A small self-supervised image encoder, trained from scratch.
Training: 9500 steps, batches of 256.
Data: trained on microscope photos of single blood and bone marrow cells, 12.5 epochs.
Rows from block 13 of a small self-supervised image encoder, named by matrix and row number. Rows with one number belong to one channel. Each number is 128 + 32 x the weight over its row's rms, rounded and kept within 0 to 255. All counts start at 0.
After each channel's rows are labels from the 100 images, of 14848, where the channel reaches its highest value: "top examples" is what is common among them. Only what is clearly more common there than usual is listed. The data: microscope photos of single blood and bone marrow cells.
# convs0: first 3x3 conv (model.blocks.13.convs.0.weight, 384x384x3x3, each kernel summed), inputs 330-383
# convs1: second 3x3 conv (model.blocks.13.convs.1.weight, 384x384x3x3, transposed, each kernel summed), outputs 330-383

convs0.196 [157 138 131  89 142 108 193  89 112 113 174 124 127 171 111 181  97 130 157 134 171 176 164 104 135  78 160 107 116 120  74 141 147 102 105 136  68 123 130  67 202 143  96 175 106 169 134 105 170 161 125 103 157  80]
convs1.196 [ 99 114  88 110 143 126 166 101 130 176 149  99 141 116  89 123 156 167 118  89  73 124  47 142 156 140 162 101 177  67 121 112 117 127 117 120 119 146 148  24  91 105 200 129 109 133 118  82 160 135 139  75 104 142]
top examples: cell type: plasma cell; cell type: promyelocyte

convs0.109 [159 105 154 137  74 130 153 103 153 141 135 178 118  75 121 202 105 124  69  87 133 157 107  97  98 101 156 105 115 172  92 143 137 122 159  81 138 132 141 102 158 126  83 143 117 103 128  81 146 130 144 143 113 137]
convs1.109 [ 99 135 121 134 125 177 130  95 179 151 127 149  89 114 148 134 138 132 156 165 175 139 167 142 139  86 175 164 183 127 126 150 154 152 168 140 208 110 145 112 163 137 173 133 142 130 139 158  85 124 142 156 123 124]
top examples: cell type: promyelocyte

convs0.326 [ 98 158 166 197 141 106 131 162 126 109 113 116 172 146  99 145  95 149 167  90 145 154 135 123  99  90 152 123 111  95 112 112 149 131  85  73 178  90 113 135 147  97 135 132 138 153 126 114 124  95 128  65 152 127]
convs1.326 [ 85 133 120 116 153  88 141 101 204 115 138 178 148 132  97  95 143 133 166 140 101 137 105 118  52  98 160 143 160 146 108  60  99 138 139  85 105  71 142  67 148 148 218 149 113 161 124 128 142 103 122 117 163 117]
top examples: cell type: artefact

convs0.323 [ 46 141 130  99 153 155 128 111 135 129 134 184  83 123 166  58  95   0 134 111 154  91 132 167 104 127 134 147 115 145 102 136 159 106 140  74 127 107 145 143 152 135 104 143 123 108 140 149  99 133 120 115 122 138]
convs1.323 [177 127 153 114 167 147  94 185  95 107 173  98 142 133 142 145  79   7 117 133 136 155 135  83 112 122 103 137 112 114 122 138 160  54 191 111 135 105  96 157 135 151  83 139 107  89 134 124 152 138 138 169 133 145]
top examples: cell type: artefact

convs0.378 [168 107 106 130 101 147 135 127 116 116 162 140 161 107 113 158 224 145 137  80 179 170  95 138 108  92 111 125 170 149 122  81  92 191 145 137 171 149 141 162 150 161 107 107 116 146  90 118 134 139 135  97 125 182]
convs1.378 [184 112 152 118 144  75 117 118 138 110 126 120 125  90 122 140 150 191 143 107  55 195 128 110 105 118 132 126 109 110 112 115 104 142 150 120 113 119 122  88 115 132 133 144 130  78 131 102 148 101 123 139 133 188]
top examples: cell type: artefact; cell type: promyelocyte

convs0.217 [117 123  48  91 148 150 163 135 149 169  86 116  93 145  56 132 126 111 190 124 124 113  98  60 151 101 112 112 105  98  99  97  91 109  98 140 151 134 131 108 130 148 154 100 189 118 115 175  73 138 124 146 159 151]
convs1.217 [142 127 133 129 143 136 120 132  99 102 103 156  94 157 132 149 147  59 202 172 162 131 141 124 182 142  49 156 137 107 184 164 143 154 183 142 151 150 102 101 128 135 124 145 150 183 115 171  92  50 158 112 144 122]
top examples: cell type: band neutrophil

convs0.117 [ 94 153 147 122 138 113 140  91 136 135 105 114 185  85 114 144  66 169 140 180 110 131 112 118 113  85 112 149 100  89 126 184 148 106  98 145 121 131 137 214 127  72 117  58 104 135  95 181  89 132  82 151 111 149]
convs1.117 [103 175  85 113 152  98 186 142 107 153 161 119 142 123  89 153 146 117 144 168 125 119 139 141 133 118  94  88  71 135  50 180 154 124 126 146 142 154 112 159 176 111 117 122 161  55 141 154 155 117 131 162  94 223]
top examples: cell type: artefact

convs0.366 [102 152  78 149 114 130 122 149 156 131  99 120 152  74 134 138  93  80 101 133 122  91 150 152 159 183 137 136 101 118  96 104 160 115 102 128 205 109 123 108 134  93 174 130  87 161  94 155 171 135 152 164 125 143]
convs1.366 [ 94 108 111 204 136 101 111 167  84 108 115  71 163 126 104  78 150 112 109 127 113  44 150  88 167 134 156 110  67 116  98 115 102 150  87 108 129  75  91 112 156 144 178 122 112 143 109  91  91  83 176 127 112 115]
top examples: cell type: segmented neutrophil

convs0.338 [107  78 128 126 132 116 113 135 119  76  72 122 147 147 149 140 138 124 112 146  95 116 122 106 185 156 129 122 138 130 134 165 127 154  87 154 119 128 146 137  86 125 110  53  99 145 165  89 115 200 152 119 136 156]
convs1.338 [114 135 150  89 130 121 135  92 132 108 163 157 134 170 131 134 170 110 131 112 105 103 122  98  95 112 211 109 116 115 111 159 144 173 120  91  69 135 177  56  85 115  90 183 115  92 106 141 140 140 107 132 142 191]
top examples: cell type: artefact

convs0.125 [152 119 113 151 148 137 131 179 136 134 131 144  46 103 127  55 149 135  65 123 115 138 126 130 120 130  95  90 115 161 149 141  67 132 126 102 105 108 124  97 123 153  28  73  80  96 168  88 124 119 106 171 125 166]
convs1.125 [ 62 115 117 157 168 182  62 132 108 115 158 185  93 156 164 123 123 146 140 121 144 131 111 131  89  79 147 126 115 144 143 108 160 158 158 104 148 116 137  98 202 144  59 112 157  35 121 189 123 126 155 188 154 155]
top examples: cell type: artefact

convs0.258 [144 133 160 112 121 118 169  10  94 142  86 134 121  90 123 154 177 179  96 172  90 144 119 143 126 121 155 121 120  95 142  96 135  62 139 119 143 101 141 139 103  99  95 144 158 165 122 126 168 124 111 102  95 137]
convs1.258 [ 83 117 111 114 127  68 177 158  67 108 114 201 139 154 111 134 155 138 114 126 110  66 135 111  94 130 108 120 158 179 137 110  97 154 179 155  93  95 122 104 134  95  53  87 112 101 109 161 131 112 130 106 132 176]
top examples: cell type: blast

convs0.193 [139 141  97 134 100 105 120  53 113 125 137 158  47 103 148 169  82 106 123 106  96 103 100 103  94 151 133  95 124 147 116 128 150  83 125 116 105 119 108 152 152 129 140 200 135 108  93 166 169  95 138 126  80 141]
convs1.193 [ 77 155 130  87 107 186 154 107 133  69 106 151  97  30 144  77 186  93 133 119 106 126 155 117  89 112  84 131 123 123 125 169 139  99  79 102 189 142 124 121 121 141  78 142 111  76 156 114 165 106 103  78 111 184]
top examples: cell type: eosinophil; cell type: promyelocyte

convs0.58 [130 135 112 178  99 131 163 133 159 144 131 124 127  91  72 176 106 150 100 141 121 141 162 158 135 130 165 103 156 211 142 122 120  73 121 142 133 159 132 187 101  69 147 144  94 124 124 123  68 161 158 105 125 117]
convs1.58 [121 144 110 161 104  88 134 114 128 110 138 122 101  57 136 121 105 169 113 165 126 160 177 115  91  97 117 105   2 109 110  89 131 138 156 129 148 104 138 161 131  73  90 163 144 117 121 134  81 169 126  96 166 141]
top examples: cell type: erythroblast

convs0.178 [187 180  76 154 181 131 125 189 113 164  89 128  97 119  95 145  60 125  37 207 125 162 134  97 182  90 121 140 102 146  35 114 125  93 115 157  45 108 184 109 118 103 105  95 119 148 134 128  71 143 108 117 101  87]
convs1.178 [150 131 158  94 116 148 186 164 200 122 120 123 129  64  96  60 116 144 145 177 176 138  89 148 130  90 141  91 119  98 124 116 103  51 153 133  96 152  89 114 158 111 114 125 127  92 147 103 110  92 116  74  85 103]
top examples: cell type: artefact

convs0.260 [138  83 117  98 121 130 130 142 111 119 184 154 121 153 155 174  90 117 147 138 176 117 178 119 143  66 151  69 146 101 184 132 149 121  94 165 118  32  76  94 114 135 191 101  64 169 108  59  90 144 143  99 159 113]
convs1.260 [103 138 107 124 117 117 120  87 142 100 111 122  56 134 130 104  80 155  98 122 154 185 145 102  96 128 170 126 163 194  92 149 162 147  72 149 121 121 111 182  64  98 110 123 105 167 123 113 104 126  98 140 181 148]
top examples: cell type: blast

convs0.205 [150 168 112 189 138 134 141 168 107 130 154 145  65 163 153 135 141 153 138 124 103 157  98 145 115 106 126 137 129 127  96 119  99 165 135 139 160 132 103 123 152 130  96 164 136 120 147 118 137 151 124 119 121  43]
convs1.205 [155 173  99 122 133 145 123 147 125  86 133 130  79 130 138 147 135 155 140 139  28 174 138 160 106 147  88 130 142 155 178 126  71 150 179 145 163 147 173 184 123 174  36 161 171  60 139  71 112 123 111  43 166 137]
top examples: smear: peripheral blood; cell type: segmented neutrophil

convs0.192 [107 108 143 129  89 119 160 136 135 134 137  37 166  85 130 149 148  85 165 137  99 163 118 124 115 131 102 109 157 125 113 114 137  82  89  87  70 139  97 132 127  92  66  86  83 164 101  84 170 164 128 139 160  80]
convs1.192 [122  72 144 104 122 139 134 107 250 147 118 132 153 158 129  97 193 113 132 124 139  77 110 148 167 133 113  70 114 126 147 144 154  83 106 135  68 166 159  42 137 123 117 162 122 101 147 101 128 118 115 161 120 148]
top examples: cell type: blast

convs0.302 [118 156 137 115 154 148 149 112 186 137 160 132 105  70 120 157  89 131 122  87  97 127 126  59 134 141 170 140  62 105 134 162 111 181  94 126  85  58 147  99  88  98 108 139 144 135 119 219 153 180 145  83  91 145]
convs1.302 [120  61 158 147  93  75 145 109 165 160 128 130 126 114 130 106 157 118 109 110 133 105  87 169 161 113  57 125  85  45 132 139 103 163 137  93 178  85 118 165  62 154 160 117 163 154 158 121 138 146 130 100 120  84]
top examples: cell type: promyelocyte

convs0.59 [104 143 102 124 160 134 151 150 141 144 159 121 108 125 150 146  95 127 109 139 162 115 132 194  97 120 134 139 136 142 164 117 156 103 166  95 133 120 153 140 128 179  69 113 149 124 117 111 127 217 151 133 143 142]
convs1.59 [133 113 115 125 127 142 150  90 153 154 167 107 118 138 128  94 178 128 154 136 125 153  91 107 102 179 139 128 101 103  74 125 160  71 159 123  93 170  83 150 124 183 113 161 193 114 126  96 110 201 108 150 107 130]
top examples: cell type: promyelocyte; cell type: proerythroblast

convs0.134 [ 45 143  90  71 125 112 177  50  79 110 173 171 101 145 112 166  86 137  34  64 136 112 104 166 127 168 122 162 143  58 127 145 151 174 119 145 135 161 134 124 129 157 125 119 145 118 132 126 125 163 147 119 140 111]
convs1.134 [134 141  85 124 101  94 149 122  86 101 168  88 149 101  86  93 108 106  87 128 117  81 140 119 123 195 167 132  90 110 137  85  89 157 127 134 151 128 176 150 157 111 134 146 163 113 173 110 124 146  65  90 160 131]
top examples: cell type: promyelocyte

convs0.123 [145 117 119 119 159 132 199 107 154 126 137  62 114 148  95 154 122 137 170 100 131 112 148 108 126  94 100  80 185  77 145  98 144 128 138 152 116  56  93 132 101 132 121  96  47 166  98 126  90 158  93  96 147 137]
convs1.123 [148 147 186  70 194 130 190  74 133  91 164  76 123 155  86 102 167 113 193 115 203 178 133 127 164 104 139  78 195 149 152 177 121  98 163 107  93 100 170 114 149 102 133 120 132 210 110 170 122 111 138 150 161 130]
top examples: cell type: blast; cell type: proerythroblast

convs0.263 [154 114 145  89 130 150 136 143 120 137 131 134 122 129 133  95 124 116 147 132 105 172 143 104 131 110 109 101  89 132 130  78 123 134 145  87  80  99 163  83 102 144 164  74 117 149 146 124 141 158  94 147 151 147]
convs1.263 [104 125 134  78 149 143 164 185 100 137 107 135 103 176 121 108 137 158  68 103  70 163  85 129 172 107  94 131  97 163 177 130 111 156  54  85 117 136 145 101  97 121 158 141 118 144 145 102 139 139 178  91 122 174]
top examples: cell type: lymphocyte; cell type: artefact

convs0.212 [163 170 113 170 121 136 117 144  74  95 142  92 111 164 139 135 143 106  60 132 143 145 153 110 131 163 127 143 127 138 107  71  99 122 156 119 161 137 108 122 159 110 120  87  67 104 125 102  71 174 118 120 142 129]
convs1.212 [133 156 142 173 131 103  75 153 105  92 146 164 144 126 152 127  75  79 134 134 159 170 139 158  50 193 117 145 116 135  93 116 139 158 171 133 138 160  70 118 120 164 100 117  86  56 157 119 127 141 143 179 163 147]
top examples: smear: peripheral blood; cell type: erythroblast

convs0.94 [151  76 101 101 131 120 122  87 198 172 183 100 118 189  97 129 109  79  78 100 137  53 143 158 115 100 146 111  78 152  67 110 164 127  76  90 126 191 115 136 156 147  94 156 179 168 153 119 166 170 159 172 136 110]
convs1.94 [165  51  87  80 139 170 165 119 182 159 104 132  95 146 109 134 196 153 101 113 119  75 154 136 124 127 146 148  73 121 141 100 126 121 139 152 161 147 129 131 132 103  49 106 113 119 133 105 127 172  92 134 123 133]
top examples: cell type: promyelocyte

convs0.136 [104 137 109 161 118 158 151 172 127 148 133 175  97 116 157 124 113 128 110  96 158  90 143  86 128  92 138 101  88  78 139 118 187 105  99 113 154 126 122 199 174 106  91  82  81  98 149 151 168 161 121 156 118 151]
convs1.136 [117 115 140 105  80 133 168  80 144 130 118 131  82  83 175  92 126 133  97 129 205  64 106 115  95 103 135 119  94 137  85 136 135 201  23 105 162 126 140 100 113  81 114 106  97 177 102 150 121 146  82  69 126  92]
top examples: cell type: proerythroblast

convs0.35 [141 134 162  76 123 162 101 102  98 102 134 134 108 166 119 111  91 155  88 124  91 150 176 119  75 198  68 152 139 110 131 124  76 140 110 117 126 109 112  76  88 101 131 117  96 165 196  72 124  97 125 116 170 163]
convs1.35 [154 127  99 104  88 115 138  91 114 179 115 112 128  93 107 122 117 138  69 107  85 128 165  99 146 153 106 131 114  95 126 105  65 117 102 117 128  99 121  42 154  92  90 106 131 129 157 132 104  99 120 140 126 158]
top examples: cell type: lymphocyte

convs0.82 [172 130 122 190 119 112  81 164 176 148 154 104 107 120 139  98 147 137  85 100 133 179  85 121 153 142  93  81 137 137 140 111 143  57 125 162  81 123 114 153 106 151  99 178 109 124 114  79 127 190 104 132  73 129]
convs1.82 [ 63  98 114 140 131 109 117  95 209 110 121 137 140 122 161  81 154 106 184 147 120 123 111 156 159 133 150  91 155 100 139 112 132 161  74 107 197 148 146 164 121 102 169 148 107 168  79  94 119 113 133 235 150  82]
top examples: cell type: segmented neutrophil

convs0.248 [128 129 120 124 136  61 160  93 151 142 111 134  96 114  70 208 121 134 143  96 131 113  76 100  99 115 123 112 143  88  94 149 114 125  96 174 117 155 122 124 118 100 151  93 119 145 162 152  61 100 156 110 115 144]
convs1.248 [ 88 143 158 124 105 113 166  78  99  73 149 177  64 159  97  90  95 121 140 120 124 167 111 137 152 145 171  93 144 112 162 131 116 129  65 168 135 162 121 159 184 134 122 109 126 109 106 117 116 151 148 110 123 133]
top examples: cell type: blast

convs0.16 [150 135 125 124 130 147 114 132  92 135 106  90  95 110 107 100 137 111 106 112 152 164  94 112 108  81  73  93 107 133  84 130  86 147 108 127 161 169 123 169 116 148 112  90  88 117 146  96  74 171  99 168 112 154]
convs1.16 [146 115 149 128  97 109 111 138 131 147 161 147 111 130 119 103 129 135  71 105  84 191 134 139 142 145 110 148  80 102 135 150 122 116 112 110 211 124 161  78 128 130 114 159 117  45 137 107 134 123 136 130  91  87]
top examples: cell type: band neutrophil

convs0.219 [107 108  96 153 165 122 160  88 134 154 174 186  91 118  88 134 110 131  76  87 152 159 100 141 109 160 137 124 131 184 150 118 129 108 141 120 121  87 184 182 114 194 162 114 128 156 116  80  95 138 106 124  65 160]
convs1.219 [ 75 184 114 177 106 125  96 160 150 112 164 142  83 107 115  81  49  78  84 140 102 170 142  98 124 156 206 183 139  80  87 131 126 130 198 167 107 196 152 113  96 173 111 116 106 163 113 113 145 158  85 126 141 137]
top examples: cell type: promyelocyte

convs0.364 [ 96 146 135 138 134 113 152  79 155 156 125 126 119 183 110 125 157 178  70 103 166  83  90 182 172 170 124 129  59 121 117 123 100 116 107  38 129 155 141 123  97 129 182  79 146 174  92  56 188 135 120 147 155 170]
convs1.364 [148 121 151  76 105  44 110 123  54 107 100 170 144 127 123 104 116 102 170 136  98 123 164  76 185 151 159 136 127 147  85 138 105 172  95 105 103 159  99  48 125  96 113 123 150 104 133  82 149 128 129 111 160 109]
top examples: cell type: segmented neutrophil; smear: peripheral blood

convs0.282 [191  96 110 112  80 136 138 117 150 120 154 142  83  98 100 131 146 178 124 142 148 183 107  79 106  99  84 104 143 109 158 161  95 123 168  79  69 129 118 146 133 133 117 173 111 146 128  77 106 101 127 137 129 185]
convs1.282 [166 101 175  90 100 129 153 142  66 111 131 119 157 122 132 168  89  77  88 106 148 156 143 150 153  92 150 134 207 154 141 177 121 110 129 142 123 173 148 146  96 112 195 132 101 126  93  82 154 131  85  77  87 158]
top examples: cell type: lymphocyte

convs0.93 [ 66 115 175  97 157 138 144 113 106 151 113 143 133 117  86 118  70  77  73 142 141 158 124  95 110  45 144 143  86 109  63 127 147 129  93 104 180  94 145 102 152 221 185 146 115 145 139  87 127 177 120 145 118 168]
convs1.93 [156 131 120  98 167 100 142 146 105  97 124 126 150 104  69 162 116 168 105 110  84 176 123 106 133 120 178 144 132  94 107 146 149 186 103 129 159 131 121 140  77 183 140 157 131 109 196 157 132 122 116 107 143 137]
top examples: cell type: plasma cell; cell type: promyelocyte

convs0.311 [134 140 115 124 138 108  85  68 166 181  82 144 110 136 115 172 150 156 161 154 137 141  90  84 101 145  55 122 141 111 116 181 107  59 118 133 145  77 121 177 141  75 126  93 118 108 114 150  87 143 104 119 124 100]
convs1.311 [ 71 155 160 126 127 108 118 156 118 136  86 135  77 105  99 169 174 146 170 140 159 200  85 149 164 101 120 112 111 180 169 192 136  44 122 193 159 103 138 166 131 119 151 123  99  85  86  98  62  97  86 135 106 109]
top examples: cell type: lymphocyte

convs0.157 [143 149 161 129 128 145 202  86 131 145 147 149 158 103 128 130 108 146 113 126  90 165 113 157 154 152 126 143 104 104  66 105 159 125 125  93  95 168 110 130 118 115  79 120  89  90 124 158 129 139 164 128 107 138]
convs1.157 [207  98 147 231 105 176 137 108 161 122  95 137 112 125  86 119 137 155 159 131 113 117 157 146  84 107 127 146  38 152 119 105 167 159  82 122 174 116 105 124  59 122 172 115  97 104 162 144 131 152 157 171 106 139]
top examples: cell type: segmented neutrophil; cell type: lymphocyte

convs0.367 [ 93 113 120 114 142 112 172  99 127 144  68 134 127 176 173 134 128   5 149 110 124 149 147  93 132 177  84 114 116 141 128 165 155 145  84  78 152 112 126 124 116 109 112 167 126 115 113 126 192  99 143 132 186 135]
convs1.367 [128 116 152 146 122  94 151 146 136 128  91  75 169 105 125 110 123  42 132 136  79 119 111 126 159 180  88 147 143 110 109 148  87 126 112 142 135  51 141 113  76 158  89 123 124 128 146  96 152  77 150 136 129 127]
top examples: cell type: segmented neutrophil

convs0.8 [134 121 153 121 140 100 158  59 116 148 221  84 120 129 122 176 154 146  87 126 120  77 106 129  84 150 102  89 165  90 113 130  64 170 155 146 191 159 110  90 114 129 124  81 123 137 201 132  54 103 124 164  90 165]
convs1.8 [127 112 122 120 106 111 133 115 180 123 139 145 134 110 147 139 173 166 110 149 174  81 140 121 211 150 164  98 124 134 136 130  96 168 164 119 203 143 158  23 166 101 121 137 112 115 179 140  99 147 156 122 160 207]
top examples: cell type: promyelocyte

convs0.190 [146 139 154 111 123 163 135 131  86  99 132 114 114 124 133 181 106 119 111 121 160  61 114 132 117 109 182 103  88 113 137 108 181 153 109 143 119 103 160 154  87 123 127 134 100 123 110 171 243 142 122 131  83 119]
convs1.190 [ 38  96 125 111 127 122 102 116 173  50 158 161 152  98 145  62 129 112 108  86 169  77 114 146 133 118 152 120 118  75 132  82 130 152 117  90  96 101 165 116  98 146 142 111 148 137 153 134 150 114 142 135  99 123]
top examples: cell type: artefact

convs0.376 [ 92 137 106  95 185 107 118 117 103 125 151  88  72 141 161 111 132 149 141 146  79 128 127  88  99 124  68 137  81  68  97  99 124 131  94  63 107 111 152  91 111  90 112 128 128 135 145 113 218  95 126 113 118 140]
convs1.376 [143 148 155 112 125  82 143 102 106 165 135 150 110 135 157 164 165 108 100 120  95 143 145 138  70  94  41 123 153 107 138 125  87 125 152 132 135 103  82  49 131 204 114 149 139 123 137 130 161  98 158 137 125 139]
top examples: cell type: eosinophil; smear: peripheral blood

convs0.170 [140  91  84 123 130 108 151  96 129 149 141  98 122 154 155 184 192 162 136 168 153 109 161 109 125 108 128 102 103  81 116  67 112 126  98 153 141 112 167 125 149 109 160 110 131 156 164 132 135 131 136 146 117  98]
convs1.170 [ 76 103 107 159 163 166 123 168 137 172 141 100 128 129 136 158 202 165 147 147 132 128 169 114 138 165 107 139 142 127 135 125 107 177 173 135 143 102  81 122 160 159  78 107 125 129 147 182 109 141 181 119 133  89]
top examples: cell type: segmented neutrophil

convs0.184 [185 129  93 123 142 120  88 128 118 133 134 129 139 124 111 113  77 151 117  96 120 135 122  62 127 155 113 122  84 126 155  83  79 177  94 117 142 113 104 152 149 124 132  88 109 128 114 178 148 147 103 132 114 114]
convs1.184 [129 178 124 126 107 127 106 192  85 124 163 144 213 144 105 111  87 155 106 124 134 142 137 150 157 117  93  83  60 135 126 113 107 127  74 102 140 126 139 116 132 170 130 160 118  49 128 135 173 108 133 110 196  84]
top examples: cell type: band neutrophil

convs0.240 [108 144 132 126 193  88 122 147 126  81 110 180 149 105 121 117  82 127 142 183  85  91  98 193 164  74 125 104 136 123 162 169  59 141  98 122 152 139 157 130 129 175 137  85  94  95 102 169 178 140 152 149 114 166]
convs1.240 [103 125 160 123 129 161  81 119  61 130 117 112 139  95  65 157 130 147 113 119  35  70 121 130 174 137 131 170  95 149  67 190 135 139  79 106 126 141 125 105 110 176 141 150  72 155  72 148 125 118 144 107 122 150]
top examples: cell type: segmented neutrophil

convs0.168 [160 136 151 128 116  79 156 135 106  86 117  78  98  72 137  77 136 189  94 123  99 151 100 118  75 133 108 114 121 118 119 137 113  99 119  93 105 141 125 148 123 125 127 100  73 160 127 130 111 147 101 108  56 195]
convs1.168 [123 123 106 154 150 160 145 185  94 157 125 131 120 120 147 135 146 100  89  96 142 127 146 150 120 154 112 150 153 144  37 130 136 143 149 120 126 133 108 104 187 132 144 148 158 133 180 141  96  96 125  84 138 158]
top examples: cell type: proerythroblast

convs0.353 [193 122  96 133 137 170 110 106 142  91  96 134 141 110  60 161 171  71 148 136  58 163 118 125 179  89  79 132 111 122 115 113 122 151 112 167 137 122 124 124  82 114 143 125  96 153 166 130  56 182 112 132  84  95]
convs1.353 [114 149 131 127 100 143 136  92 177 136 124 110 219  81 113 147 130  69 146 123  99 160 173 134  75 138  98 110 101 110 119  91 119 148 137  89  98 100 155   0 109 137 103 137 113 101 170  86  99 118 146 107 147 121]
top examples: cell type: lymphocyte

convs0.290 [121 106  90 154 124 135 131 120 125  94 172 174 109 184 138 103 115 158 118 135  75 151 218 130 139 116  95 103 105 131 137 126 103 154 149 118 172  93 133 147 115 132 129 129  67 100  96  80 159 141 141 131 138 143]
convs1.290 [134  79 127 133 138 132 103 110 154 124 145  99 132 138 114  71 136 175  94 118 107 142 131 134 151  95 233 153 135 116 138 109 141 131 173 108 157 134  96  81  80 172 160 142  97 158 141 124 102 183 141  96 115 182]
top examples: cell type: promyelocyte

convs0.251 [203 148  99 133 135  71  92 164 116  85 174  98 145 126 124 158 153 123 114 116  65 112 135  91  90  95 117 139 107 165 105 149 139 149 106 165 101 161  69 131 140 114 101 101 118  68 150  90 107 139 117 142  94 147]
convs1.251 [135 128 187 101 107 183 119 108  53 111  80 122  85 148 127  72 111 141 133  70 134 115 189  91 117 133 115 161 170 122  82 136 139 179 122 130 120 145 154 147 163 106  67 119 153 167 128 128 116  84 105 138 118 134]
top examples: cell type: erythroblast

convs0.156 [124 151 178 179 202 142  78 134 147 167 127 134 123 146 110  55  72  67 175 123 133 181 158 146 144 133 186 136  63 143  92 150 129 123 121 146  74 131 118 144 134 156 105 165 165 136 109 155 137 175 139 158 150 123]
convs1.156 [ 91 132 150 146 180 150  79 112 115 153  89 136 144 115  91 139 156  95 122 105 154 137 145 172 129 101 132 103 149  96  91  92 149 125  95 150 156 164 159 158  89 111 144 109  67 132  87  97 100  83 153 110 128  55]
top examples: cell type: erythroblast

convs0.171 [113 155 130 151  17  78 138 115 164 119 128 143 163  90 122 156 177 152  95  99 117 150 140 108 120 117 127 126  89 137  90  91 130 106 193  81 108 106  77  80 138 141 199 101 119 166 122 148  69 156 104 126 101 115]
convs1.171 [ 99 138 116 168  95 113 148 124 115 195 147 117 128 105 104 153 156 134 118 137 156 116 131 116 148 144 122 103 167 177 136 164 135 140 206 119 183 145 115 131 218 109 135 146 147 155 101 126  67 167  37  92 111 134]
top examples: cell type: erythroblast